Rows from block 10, named by matrix and row number. Rows with one number belong to one channel. Each number is 200 + 30 x the weight over the matrix's rms, rounded and kept within 0 to 999. All counts start at 0.
# convs0: first width-5 conv (model.blocks.10.convs.0.weight, 96x96x5), inputs 0-19, a 5 kernel for each
# convs1: second width-5 conv (model.blocks.10.convs.1.weight, 96x96x5, transposed), outputs 0-19, a 5 kernel for each
convs0.1,200,200,200,200,200,200,200,200,200,200,200,200,200,200,202,201,202,203,204,204,200,200,200,200,200,200,200,199,199,198,200,200,200,200,200,194,200,199,200,200,200,200,200,200,200,219,227,222,222,215,200,200,200,200,200,200,200,200,200,200,201,200,207,206,205,200,197,197,198,200,201,200,200,200,200,200,200,200,200,200,200,200,200,200,200,200,200,200,200,200,200,200,200,200,200,200,200,200,200,200
convs0.3,200,200,200,198,200,200,200,200,200,200,200,200,200,199,199,200,200,200,200,200,200,200,200,200,200,200,200,200,200,200,200,200,200,200,200,200,204,200,200,199,200,200,200,200,200,200,198,200,195,200,200,200,203,203,230,200,200,200,200,200,200,200,200,200,200,201,201,861,200,469,199,201,197,220,200,199,200,194,200,200,199,200,200,200,191,200,207,200,200,200,200,200,200,200,200,194,200,200,200,200
convs0.5,200,188,187,186,199,200,200,200,200,200,200,200,200,200,200,200,200,200,200,200,200,200,200,200,200,200,200,199,200,200,200,200,200,200,200,202,244,543,790,200,200,200,200,200,200,200,200,226,193,200,200,200,200,200,197,200,200,200,200,200,200,200,200,200,200,200,200,185,183,193,205,198,211,200,200,200,201,199,180,200,227,247,206,187,176,200,201,203,217,200,200,200,200,200,200,200,200,197,188,199
convs0.6,199,200,200,200,200,200,200,200,200,200,200,200,200,200,200,200,200,199,199,200,199,200,200,193,197,200,200,200,200,200,200,200,200,200,200,200,196,200,200,200,200,200,200,200,200,213,200,200,200,200,200,200,200,200,200,200,200,200,200,200,738,200,201,203,200,200,200,199,200,199,198,196,200,197,195,200,200,200,200,200,200,200,200,200,200,200,199,200,200,199,200,200,200,200,200,200,200,200,200,200
convs0.7,200,200,200,202,203,200,200,200,200,200,200,200,198,196,200,200,200,200,199,200,200,200,200,200,200,200,200,200,200,200,200,200,200,200,201,197,200,200,200,198,200,200,200,200,200,200,200,200,200,200,200,200,200,200,200,200,200,200,200,200,200,200,200,200,200,220,199,200,200,200,222,210,198,200,186,200,200,200,200,201,223,215,200,200,200,198,200,200,200,200,200,200,200,201,200,200,200,200,200,200
convs0.12,200,200,167,200,198,200,200,200,200,200,200,200,200,200,200,200,200,200,200,200,200,200,200,200,200,200,200,200,200,200,200,200,200,200,200,198,200,200,199,200,200,200,200,200,200,203,206,204,200,200,200,200,201,200,201,200,200,200,200,200,200,200,200,200,200,199,199,200,200,200,210,198,214,220,207,201,203,200,199,200,200,205,200,200,200,200,201,200,200,200,200,200,200,200,200,199,199,200,200,200
convs0.13,200,200,200,199,197,200,200,200,200,200,200,200,200,200,198,200,200,200,200,200,200,200,200,200,200,200,200,200,200,200,200,200,200,200,200,200,200,200,200,200,200,200,200,200,200,203,207,200,200,198,200,199,189,199,202,200,200,200,200,200,200,200,200,200,200,196,200,200,200,201,200,200,194,203,204,196,199,200,200,200,200,200,200,200,200,216,239,204,200,200,200,200,200,200,200,383,200,200,200,200
convs0.14,200,200,200,200,201,200,200,200,205,199,199,198,199,196,200,200,200,200,200,200,200,200,200,200,200,200,200,200,200,200,200,200,200,200,200,200,200,200,200,200,200,200,200,200,200,199,200,200,200,200,200,200,199,200,198,200,200,200,200,200,200,200,200,200,200,197,173,161,200,196,198,200,267,200,207,199,200,200,200,200,195,200,200,200,200,200,200,200,200,200,200,200,200,200,200,201,215,200,200,200
convs0.17,200,200,200,200,200,200,200,200,199,200,201,200,200,200,200,200,200,200,200,200,200,200,200,200,200,200,200,200,200,199,200,200,200,200,200,200,200,200,200,200,200,200,200,200,200,200,200,201,198,200,195,200,200,194,200,200,200,200,200,200,200,200,200,200,200,200,200,200,200,203,202,201,209,201,201,200,200,200,200,200,199,200,200,200,200,200,200,200,200,200,200,200,200,200,200,200,200,200,200,200
convs0.20,200,200,200,196,196,200,200,200,200,200,200,200,198,197,199,200,200,200,200,200,200,200,200,200,200,200,200,200,200,200,200,200,200,200,200,211,203,197,199,200,200,200,200,200,200,201,201,200,200,200,200,200,226,209,223,200,200,200,200,200,200,200,200,200,200,202,200,200,205,206,198,200,212,211,209,200,200,200,200,200,200,200,200,200,200,200,200,201,200,200,200,200,200,200,200,160,185,200,200,200
convs0.24,199,199,200,199,200,200,200,200,200,200,200,200,199,200,200,201,200,200,200,200,200,200,200,200,200,200,200,200,200,200,200,200,200,200,200,200,204,200,200,200,200,200,200,200,200,195,191,199,185,200,200,200,199,200,200,200,200,200,200,200,200,200,200,200,200,200,201,204,205,201,200,200,199,201,198,200,200,199,200,201,201,204,200,196,200,200,200,200,200,200,200,200,200,200,200,200,200,200,200,200
convs0.27,182,200,200,200,198,200,200,200,200,200,200,200,200,200,200,200,200,200,201,201,192,195,200,200,200,200,200,201,200,204,200,200,200,200,200,200,200,200,200,200,200,200,200,200,200,200,200,200,200,200,201,201,201,200,200,200,200,200,200,200,999,205,199,206,217,200,200,200,197,199,200,188,186,198,199,200,200,200,200,200,200,200,200,200,200,200,196,200,200,200,200,200,201,200,200,200,189,200,200,200
convs0.30,199,200,184,200,200,200,200,200,200,200,199,202,200,200,199,200,200,200,200,200,200,200,200,200,200,200,200,200,200,201,200,200,200,200,200,191,0,200,200,198,200,200,200,200,200,196,199,200,209,201,203,200,200,201,221,200,200,200,200,200,200,200,200,200,200,295,246,196,193,200,202,201,199,201,215,196,200,200,200,199,193,197,200,200,199,202,200,200,200,200,200,200,200,200,201,200,200,200,200,201
convs0.31,199,200,200,200,200,200,200,200,200,200,200,200,200,202,201,213,218,219,203,202,200,200,200,200,200,199,200,200,200,200,200,200,200,200,200,200,193,193,197,198,200,200,200,200,200,195,201,204,200,200,197,200,200,201,200,200,200,200,200,200,200,200,200,200,200,204,197,212,201,199,201,197,197,200,200,199,195,198,200,200,214,207,210,202,200,213,201,200,200,200,200,200,200,200,200,200,199,200,200,200
convs0.32,199,200,200,200,200,200,200,200,200,200,200,200,200,203,226,202,201,202,201,200,200,200,200,200,200,200,200,200,200,200,200,200,200,200,197,202,206,201,200,201,200,200,200,200,200,193,200,200,201,200,200,200,200,200,200,200,200,200,200,200,200,200,200,200,200,216,200,199,199,200,52,161,196,22,186,196,200,200,201,201,202,207,200,200,201,200,200,200,200,200,200,200,200,200,200,200,200,200,200,200
convs0.33,200,200,200,200,200,200,200,200,200,200,200,200,200,200,203,200,200,200,200,200,200,200,200,200,200,200,200,200,200,200,200,200,200,200,200,176,195,199,200,200,200,200,200,200,200,200,198,200,200,205,200,199,215,282,243,200,200,200,200,200,200,200,200,200,200,197,197,200,206,199,199,203,422,258,204,200,204,200,200,200,202,200,200,200,200,235,198,201,200,204,200,200,200,200,200,196,199,200,200,200
convs0.34,200,202,202,200,200,200,199,200,200,200,200,200,200,200,200,200,200,200,200,200,200,200,200,200,200,200,200,197,193,197,200,200,200,200,200,201,200,199,200,200,200,200,200,200,200,199,201,201,201,201,200,207,200,219,194,200,200,200,200,200,200,200,200,200,200,201,199,204,201,193,289,240,207,200,200,199,200,200,200,200,196,197,200,200,200,195,200,200,200,200,200,200,200,200,200,199,200,200,202,200
convs0.44,206,200,200,200,200,200,200,200,200,200,200,200,200,200,202,930,409,200,200,200,200,200,200,200,200,201,200,200,200,200,200,200,200,200,200,200,200,198,194,199,200,200,200,200,200,200,206,208,203,200,200,200,200,198,198,200,200,200,200,200,200,200,200,200,200,200,197,195,200,200,210,212,200,199,199,198,200,200,542,203,201,201,200,196,193,207,200,200,200,200,200,200,200,200,200,185,200,200,200,200
convs0.48,200,200,200,200,194,200,200,200,201,227,200,199,223,267,229,200,200,200,200,200,200,200,200,200,200,200,200,200,200,201,200,200,200,200,200,164,190,189,200,200,200,200,200,200,200,196,198,200,200,200,200,200,200,202,201,200,200,200,200,200,200,200,200,200,200,175,200,200,195,138,177,205,205,209,200,200,200,186,200,200,200,200,200,200,200,200,208,200,200,194,200,200,200,200,196,200,203,200,200,200
convs0.52,200,200,200,200,200,200,200,200,200,200,200,193,195,198,201,200,200,200,200,200,200,200,200,200,200,200,200,200,200,200,200,200,200,200,200,204,200,200,200,199,200,200,200,200,200,199,200,193,200,200,192,450,262,199,200,200,200,200,200,200,200,200,200,200,200,278,384,200,200,200,198,165,186,187,195,202,136,200,200,200,73,198,200,200,200,212,492,200,200,200,200,200,200,200,199,200,201,200,200,200
convs0.53,200,200,200,200,192,200,200,200,200,200,200,196,196,199,176,200,200,200,200,200,200,200,200,200,200,200,200,200,200,200,200,200,200,200,200,200,200,200,197,201,200,200,200,200,200,200,199,200,200,195,200,200,200,200,183,200,200,200,200,200,200,200,200,200,200,198,199,199,199,201,194,202,199,200,197,182,200,203,201,200,200,197,199,200,200,200,201,200,200,200,200,200,200,200,198,194,199,200,201,200
convs0.56,200,200,201,200,200,200,200,200,200,200,200,200,200,200,200,200,200,200,200,200,146,104,199,202,209,200,202,199,200,200,200,200,200,200,200,200,200,200,200,200,200,200,200,200,200,197,200,200,200,191,200,200,200,200,200,200,200,200,200,200,206,203,202,201,200,183,198,199,193,210,184,192,175,171,197,200,200,200,193,200,200,200,200,199,200,192,202,200,200,202,204,206,209,232,219,193,200,200,200,200
convs0.57,200,200,201,200,197,200,200,200,200,200,200,200,200,199,200,200,200,200,200,200,200,199,975,221,202,200,200,200,200,200,200,200,200,200,200,200,200,198,201,200,200,200,200,200,199,201,202,200,200,199,197,200,206,200,200,200,200,200,200,200,200,200,200,200,203,200,202,200,201,204,163,215,194,191,192,200,200,200,200,200,188,200,200,200,200,200,200,199,201,198,199,200,200,200,200,200,200,200,200,199
convs0.63,200,200,200,200,214,200,200,200,200,200,200,200,200,204,214,200,200,199,200,200,200,200,200,200,200,200,200,200,200,200,200,200,200,200,200,200,196,200,199,197,199,200,200,200,200,200,200,200,200,200,200,200,200,199,199,200,200,200,200,200,200,200,200,200,200,216,202,205,199,200,186,200,219,201,202,200,201,200,200,199,204,200,198,197,200,204,199,200,200,200,200,200,200,200,200,200,200,200,200,200
convs0.67,200,202,200,198,205,200,200,200,200,200,200,200,200,200,200,200,200,200,200,200,200,200,200,200,200,200,200,200,200,196,200,200,200,200,200,200,195,183,200,200,200,200,200,200,200,205,200,200,200,200,200,200,200,196,200,200,200,200,200,200,200,200,200,200,200,198,204,206,201,200,204,216,212,210,206,200,200,187,200,200,200,200,200,190,173,200,191,200,200,200,200,200,200,200,201,198,199,200,200,189
convs0.72,200,200,200,200,203,200,200,200,200,200,200,200,205,203,200,200,200,200,200,200,200,200,198,200,198,200,200,200,200,200,200,200,200,200,200,200,200,200,201,200,200,200,200,200,200,215,202,200,200,200,200,198,200,203,201,200,200,200,200,200,200,200,200,200,197,190,193,186,183,192,199,199,193,200,209,200,200,199,200,200,200,200,200,200,200,200,200,200,200,200,200,200,200,200,201,200,200,200,200,200
convs0.74,200,200,198,204,204,200,200,200,200,200,200,200,200,201,200,200,200,200,200,200,200,200,200,200,200,200,200,200,200,199,200,200,200,200,200,200,197,200,204,200,200,200,200,200,200,199,200,199,196,200,200,200,200,200,200,200,200,200,200,200,200,200,200,200,200,200,189,201,200,197,200,200,202,211,201,200,200,193,200,200,200,200,199,197,199,200,200,200,199,200,200,200,200,200,190,200,200,200,199,200
convs0.75,200,200,200,202,201,200,200,200,200,200,198,197,200,200,161,200,200,200,200,200,200,200,200,200,200,200,200,200,200,200,200,200,200,200,200,200,242,200,200,198,200,200,200,200,200,221,393,200,199,198,200,200,200,200,201,200,200,200,200,200,200,200,200,200,200,200,190,196,199,197,200,201,199,200,203,200,200,200,200,200,200,195,199,200,197,202,202,200,200,200,200,200,200,200,200,260,294,201,200,200
convs0.76,200,201,200,196,200,200,200,200,200,200,200,999,193,198,205,200,200,200,200,200,200,200,200,200,200,200,200,200,200,200,200,200,200,200,200,200,200,192,199,200,200,200,200,200,200,198,394,200,200,200,200,199,200,202,207,200,200,200,200,200,200,200,200,200,200,181,0,200,200,208,200,200,200,200,200,200,200,200,200,198,206,200,200,200,200,200,200,200,200,200,200,200,200,200,200,199,460,201,200,196
convs0.84,200,982,858,202,199,200,200,200,200,200,195,177,200,199,200,200,200,200,200,200,200,200,200,200,200,200,200,200,200,201,200,200,215,201,200,79,199,201,200,200,200,200,200,200,200,210,202,200,200,197,201,199,200,200,202,200,200,200,200,200,200,200,200,200,200,192,201,204,215,208,185,207,198,204,200,200,200,201,200,200,200,200,201,202,200,200,200,200,200,199,200,201,196,200,200,200,200,200,200,197
convs0.88,201,200,200,203,200,200,200,200,200,200,200,201,200,200,201,200,200,200,200,200,200,200,200,200,200,200,200,200,200,200,200,200,200,200,200,201,200,200,200,199,200,200,200,200,200,205,279,200,200,200,200,213,200,200,200,200,200,200,200,200,200,200,200,200,200,197,200,200,201,187,207,200,218,200,206,199,200,200,200,200,203,200,200,200,200,198,204,200,200,200,200,200,200,200,200,295,200,200,200,200
convs0.93,200,200,200,202,223,200,200,200,200,200,200,200,200,200,201,200,200,201,201,200,200,200,200,200,200,200,200,200,200,200,200,200,200,200,200,202,200,200,200,200,200,200,200,200,200,195,202,200,199,183,200,200,200,197,194,200,200,200,200,200,200,200,200,200,200,211,200,208,204,210,194,200,215,236,190,200,196,200,201,200,200,193,200,200,200,200,200,200,200,200,200,200,200,200,200,192,200,200,200,200
convs0.95,200,200,200,200,200,200,200,200,200,200,200,199,193,137,160,198,196,194,195,197,200,200,200,200,200,200,200,200,200,200,200,200,200,200,200,200,200,200,200,201,200,200,200,200,200,201,199,200,200,200,188,350,224,195,199,200,200,200,200,200,200,200,200,200,200,211,207,204,203,204,115,194,198,198,146,200,200,200,200,201,200,200,200,200,200,197,200,199,200,200,200,200,200,200,200,200,200,200,200,200
convs1.1,200,200,200,200,200,199,207,216,129,201,198,202,208,214,203,200,199,200,201,197,186,200,202,205,200,165,200,207,197,200,199,200,200,200,200,201,200,175,179,199,201,202,200,200,201,200,185,185,186,203,191,200,200,201,208,200,191,188,209,212,201,187,201,200,198,200,201,201,200,194,200,200,200,197,195,194,200,200,202,202,201,214,197,184,206,200,196,200,200,192,176,501,201,551,373,199,192,198,193,197
convs1.3,202,215,216,213,200,200,200,200,200,200,195,198,179,196,66,201,199,200,200,199,194,195,199,200,204,205,199,201,200,200,201,204,209,199,195,187,191,185,198,181,187,214,192,202,210,117,199,199,201,207,212,191,258,202,203,204,203,195,202,198,199,199,200,197,198,190,49,201,0,10,209,200,61,199,201,202,203,202,193,199,218,197,97,178,201,142,202,172,202,201,179,200,200,207,206,201,200,199,199,200
convs1.5,197,193,185,199,200,200,199,204,198,128,224,210,200,199,200,223,199,201,207,203,200,200,200,201,199,199,163,200,202,200,264,208,189,199,200,485,202,196,202,205,163,198,200,196,157,237,200,201,221,219,172,201,521,230,193,199,200,204,215,202,200,200,195,201,195,185,199,203,199,175,255,194,199,196,199,200,199,195,198,225,197,198,200,230,200,205,200,197,171,206,200,198,200,200,197,165,199,198,200,196
convs1.6,200,200,200,200,200,200,200,200,200,200,200,200,200,200,200,215,200,200,200,200,259,357,204,212,115,200,200,200,200,200,200,200,200,200,200,200,200,200,200,200,200,200,200,200,200,200,200,200,200,200,200,200,200,200,200,195,198,198,197,191,205,165,258,90,0,200,200,200,200,200,200,200,200,200,200,200,200,200,200,200,200,200,200,200,187,200,200,200,200,200,200,201,201,218,205,200,200,200,200,199
convs1.7,200,200,99,165,183,200,257,0,212,353,199,200,212,200,180,196,201,203,202,200,200,200,194,205,198,213,198,200,199,200,201,204,205,199,213,199,190,204,200,202,199,199,200,200,200,200,207,201,198,199,200,202,201,174,209,199,205,200,206,196,202,202,202,200,202,199,200,200,197,199,198,199,108,195,210,200,200,188,200,222,200,198,198,199,199,200,200,204,196,214,199,200,200,199,200,199,183,175,132,199
convs1.12,209,204,207,204,198,206,171,194,230,195,189,202,201,200,204,200,201,195,201,192,200,200,198,200,200,201,202,200,200,200,206,200,202,200,200,202,200,199,199,198,202,199,197,200,196,367,217,199,201,205,184,200,200,197,200,201,211,201,201,202,218,202,215,200,199,199,198,199,180,199,122,199,167,193,156,200,200,200,200,202,240,207,200,208,200,201,200,200,191,199,200,200,200,200,199,199,196,192,189,180
convs1.13,200,198,198,199,200,201,213,181,201,202,201,201,202,200,226,200,199,201,176,189,162,199,200,200,196,199,200,200,31,200,194,195,203,200,186,189,200,200,201,198,177,200,247,186,204,201,214,200,199,194,233,237,231,209,261,201,199,191,202,200,211,201,208,200,200,226,222,200,200,200,161,178,195,200,200,198,227,187,159,203,200,194,194,199,198,295,370,204,210,206,204,199,201,199,200,201,197,201,201,201
convs1.14,200,200,200,200,206,200,200,249,136,195,223,202,200,253,232,200,199,200,200,199,176,198,253,201,206,197,184,210,200,196,200,200,200,200,200,235,204,229,204,178,200,201,200,198,199,202,200,199,178,187,200,199,211,201,184,201,200,199,204,200,206,287,209,202,199,203,187,139,160,203,199,200,224,200,175,200,200,195,179,199,201,210,219,200,199,200,186,208,202,200,354,205,0,183,190,193,201,204,225,200
convs1.17,216,228,203,209,203,201,207,186,199,181,202,200,197,200,194,200,198,200,201,199,202,202,200,200,194,194,221,190,201,208,199,200,200,200,200,261,198,193,207,311,200,200,199,200,200,198,195,189,200,240,289,197,222,198,174,200,187,173,161,200,212,195,199,212,103,201,200,154,194,205,201,219,203,196,225,199,207,200,198,197,201,194,200,192,203,211,192,203,198,204,200,200,193,144,157,212,202,207,203,197
convs1.20,211,211,202,200,205,204,201,200,199,198,195,198,204,200,207,201,200,188,203,201,200,200,200,198,200,201,201,200,202,208,201,198,200,210,199,221,198,201,208,218,205,201,204,197,201,200,209,233,220,225,194,204,211,201,199,211,201,200,200,206,200,200,200,198,180,200,201,209,201,245,292,200,200,200,177,231,211,210,242,203,195,200,185,184,182,208,200,194,180,144,193,200,200,201,227,216,205,200,200,200
convs1.24,199,200,199,197,200,200,165,211,188,189,206,198,199,202,200,210,200,200,200,201,200,199,200,204,200,200,200,203,200,201,212,202,202,200,211,193,178,137,200,199,204,199,291,202,199,70,172,198,185,145,210,200,193,197,197,194,211,248,213,309,199,193,200,200,199,197,189,200,194,195,193,200,200,203,199,196,197,199,194,198,205,200,177,197,210,230,195,189,200,204,208,204,200,203,190,197,303,205,200,204
convs1.27,201,199,200,200,199,200,190,200,200,202,200,200,200,201,200,246,196,202,172,207,201,201,186,195,195,209,201,195,199,200,200,200,200,200,200,200,200,200,199,200,203,200,200,200,200,198,200,200,201,192,200,200,200,199,205,202,213,218,203,199,187,214,308,198,0,200,200,200,195,200,200,200,200,202,201,207,200,199,200,176,200,200,200,203,200,200,200,199,200,200,199,208,218,235,226,199,200,200,200,200
convs1.30,209,201,202,201,197,200,207,200,203,201,199,192,201,200,197,202,200,200,201,199,182,200,201,181,200,201,200,199,199,186,200,196,194,205,200,200,202,219,200,223,200,200,200,106,200,191,200,198,187,199,145,207,203,199,247,199,200,196,203,207,199,202,195,200,200,184,201,76,244,195,201,199,195,197,200,194,182,196,225,229,206,203,199,169,188,200,205,201,187,198,288,182,194,194,200,173,159,198,176,140
convs1.31,194,201,200,210,211,207,207,201,200,200,179,199,197,200,178,200,203,200,187,200,187,199,207,214,206,200,198,200,209,178,196,197,202,253,219,174,176,182,183,202,200,197,200,198,200,201,202,201,200,198,205,199,204,202,201,200,200,205,200,206,197,171,202,201,190,201,128,199,198,200,78,192,198,200,202,200,205,197,151,191,200,200,200,202,202,216,216,219,223,190,193,199,200,203,199,201,195,193,191,194
convs1.32,203,206,205,200,192,191,220,200,200,193,198,199,191,200,161,152,143,180,160,122,200,200,200,200,201,200,218,201,199,198,200,200,200,200,205,200,177,134,57,199,211,202,202,282,315,205,203,202,204,200,200,196,206,200,199,204,201,200,200,200,200,199,200,199,198,146,193,183,199,200,273,210,206,200,199,191,200,197,208,206,176,180,170,147,190,200,207,193,200,200,200,200,200,200,200,196,199,195,197,197
convs1.33,202,205,201,200,200,181,201,201,213,197,193,188,197,279,228,202,200,202,223,192,200,200,202,200,200,200,199,470,203,190,270,164,166,199,270,200,180,141,168,201,201,201,201,198,200,202,199,200,207,200,202,193,191,218,208,201,200,200,211,200,200,198,200,198,200,213,206,200,199,200,201,199,200,203,152,188,77,188,194,200,204,257,208,214,211,200,203,224,200,200,191,199,200,201,200,201,196,200,187,136
convs1.34,207,208,200,211,208,197,211,201,191,284,200,195,194,200,197,200,200,214,206,198,175,200,208,200,198,200,182,193,211,204,216,199,200,200,218,200,200,202,198,165,199,199,198,214,198,207,192,200,203,203,187,200,200,208,206,200,201,183,200,197,201,189,186,197,200,218,206,198,195,187,216,200,200,200,206,201,201,200,170,79,200,200,190,202,195,199,204,206,183,195,203,200,200,206,269,200,193,200,208,204
convs1.44,203,119,155,189,182,208,199,200,198,200,206,248,198,194,201,97,201,201,218,591,197,201,200,201,199,200,198,200,191,139,236,99,200,320,310,233,202,198,199,194,197,193,200,210,200,200,200,200,200,178,238,177,255,235,259,202,199,201,198,198,200,200,200,200,197,214,204,222,198,164,209,201,221,202,216,198,201,246,148,9,273,200,201,192,201,184,164,193,186,243,200,200,200,204,200,262,189,199,202,174
convs1.48,206,202,216,201,200,183,192,202,200,214,204,276,199,200,201,183,218,201,215,192,198,198,200,200,200,124,200,200,200,201,200,200,197,199,200,161,195,247,196,198,210,200,197,91,187,200,200,203,237,221,167,200,194,203,228,200,196,201,202,199,201,202,200,205,204,205,210,200,200,200,192,178,198,177,202,200,200,321,166,193,200,203,202,201,203,191,165,201,197,200,195,198,200,199,202,188,199,295,211,177
convs1.52,199,210,218,200,189,102,219,201,111,205,200,142,120,167,122,200,175,200,202,229,198,199,200,199,203,201,199,163,280,200,204,191,200,200,173,191,201,191,232,136,200,200,198,206,200,201,183,192,192,198,198,200,212,198,0,188,199,192,200,199,200,201,198,200,193,166,200,201,208,134,199,208,171,201,234,220,207,189,190,198,200,179,194,197,198,167,200,217,201,195,200,202,203,200,216,193,201,136,194,186
convs1.53,217,205,635,276,226,198,200,202,185,200,165,95,184,214,189,202,200,206,194,196,199,200,200,196,200,201,201,199,200,199,200,205,201,198,200,204,198,198,200,117,194,261,189,200,212,169,200,202,192,199,222,194,201,236,244,209,198,199,196,207,199,200,200,203,200,199,200,171,263,223,193,186,194,202,198,210,201,151,200,217,196,183,136,172,191,192,204,199,194,197,199,200,200,201,229,205,147,182,202,218
convs1.56,200,200,200,200,200,200,200,199,201,626,200,200,200,200,200,200,200,200,200,200,191,200,201,652,489,200,200,200,200,195,200,200,200,200,200,200,200,200,200,200,200,200,200,200,200,200,200,200,200,200,200,200,200,200,200,203,200,200,200,200,210,197,196,199,179,200,200,200,200,200,200,200,200,200,200,200,200,200,200,200,200,200,200,200,200,200,200,200,200,200,200,200,200,200,200,200,200,200,200,200
convs1.57,200,200,200,201,200,200,200,199,200,201,200,200,200,200,109,200,200,194,200,200,210,142,0,999,180,200,200,200,200,193,200,200,200,200,200,200,200,200,200,199,200,200,200,200,200,200,200,200,200,199,200,200,200,200,200,196,198,200,200,197,0,865,813,80,0,200,200,200,200,200,200,200,200,201,199,200,200,200,200,198,200,196,194,158,202,200,199,198,203,199,201,201,200,199,187,200,199,198,198,197
convs1.63,192,201,202,223,193,199,200,202,213,200,172,199,183,182,200,200,208,201,203,203,193,201,203,197,202,199,220,201,187,190,200,202,205,204,212,200,202,207,201,201,201,168,241,200,201,196,187,199,205,201,201,200,215,214,203,206,200,190,188,182,219,211,205,195,206,200,200,200,205,201,193,182,186,192,197,196,197,227,213,201,199,199,186,195,201,200,196,197,199,203,238,200,189,201,196,178,152,190,198,197
convs1.67,194,198,239,208,196,156,200,206,201,200,183,197,200,203,169,210,200,200,200,180,198,204,200,191,202,200,201,201,200,198,208,137,175,197,231,217,199,199,213,195,203,157,198,200,207,181,200,191,199,123,195,164,262,248,189,201,193,200,215,196,201,184,206,200,202,205,264,291,199,202,179,212,76,193,183,200,211,212,198,220,226,213,169,190,56,120,200,197,200,207,216,200,200,189,193,202,205,222,228,194
convs1.72,166,201,204,202,203,206,202,200,203,197,199,223,200,202,201,197,198,200,151,203,200,200,200,201,163,188,200,200,221,200,190,227,188,200,211,211,200,201,210,206,199,199,198,209,184,259,200,195,249,213,197,196,199,220,220,243,240,202,142,198,248,200,200,201,199,200,197,196,201,223,200,200,201,201,173,200,204,200,192,195,188,207,201,209,208,200,204,189,200,219,199,202,188,200,221,211,217,215,203,208
convs1.74,200,200,205,208,203,201,250,212,194,200,172,188,200,195,196,200,200,198,200,200,190,200,206,200,202,198,180,202,219,203,219,193,199,190,138,199,187,127,194,199,196,200,197,200,206,206,199,201,205,199,189,198,200,201,198,195,161,236,239,194,203,206,200,203,200,199,200,202,202,200,266,190,226,199,198,179,200,199,180,187,224,207,341,200,195,151,179,197,248,236,201,202,200,201,200,199,193,196,196,217
convs1.75,198,219,181,201,199,204,200,200,200,202,200,199,167,166,201,183,200,252,200,202,199,200,200,199,200,200,202,201,204,0,205,199,199,203,200,200,215,201,194,200,200,198,192,148,348,200,199,194,238,201,201,203,200,260,233,200,190,264,204,207,202,200,201,200,190,199,203,198,196,231,206,202,204,331,270,200,214,201,200,200,198,188,179,198,207,200,177,198,203,201,198,200,200,200,209,206,190,187,200,200
convs1.76,193,195,158,135,200,201,195,199,189,194,227,201,406,0,597,201,200,200,196,204,208,200,200,198,200,198,196,160,205,200,232,202,200,193,206,200,198,201,194,208,200,201,202,183,200,212,317,685,30,196,204,206,200,200,199,153,199,186,199,202,200,200,199,200,200,208,281,301,195,436,198,201,192,174,191,202,224,202,199,213,199,19,0,199,184,219,205,192,192,143,220,205,229,204,205,208,252,238,150,204
convs1.84,216,210,200,200,169,200,201,210,200,198,193,186,200,200,229,167,200,152,200,200,200,199,200,202,200,227,202,210,200,199,199,197,200,200,189,209,204,200,200,845,219,223,150,200,207,228,200,200,199,194,200,208,200,200,225,201,198,200,200,200,200,198,204,209,200,199,200,200,190,172,207,197,200,200,201,273,199,199,199,199,185,196,200,199,196,165,200,204,197,157,198,196,200,200,200,200,202,197,199,187
convs1.88,218,200,208,219,202,198,164,198,147,199,191,200,180,203,206,138,218,200,182,128,216,205,201,198,194,199,192,201,190,200,193,200,202,195,185,190,129,205,298,202,217,197,230,130,208,194,188,129,200,156,202,200,217,204,209,200,199,187,169,200,197,200,200,200,200,211,205,203,199,175,194,199,202,200,207,186,188,200,200,207,200,209,189,161,200,201,194,200,191,234,197,200,200,200,200,207,224,167,174,204
convs1.93,198,202,214,207,187,185,199,224,197,189,201,202,200,184,204,251,267,201,215,185,200,200,194,199,200,200,200,187,200,191,201,187,201,185,231,192,203,199,188,203,152,232,196,206,201,197,123,140,200,199,200,202,200,183,203,200,200,192,199,195,200,199,200,208,199,200,230,237,205,204,200,200,212,201,200,235,262,34,199,201,201,200,200,197,200,189,203,209,266,182,200,200,200,200,202,209,201,197,226,199
convs1.95,203,192,206,194,200,204,198,198,204,196,202,196,202,200,155,202,171,172,200,199,200,207,199,202,195,207,208,24,157,220,193,189,202,200,200,213,200,198,198,214,202,156,202,200,200,214,201,182,186,187,177,201,233,206,249,200,196,201,202,199,200,201,201,200,200,195,221,212,206,331,200,200,224,207,114,197,279,200,199,218,210,196,192,200,207,174,198,161,189,182,201,200,199,197,196,200,198,203,199,197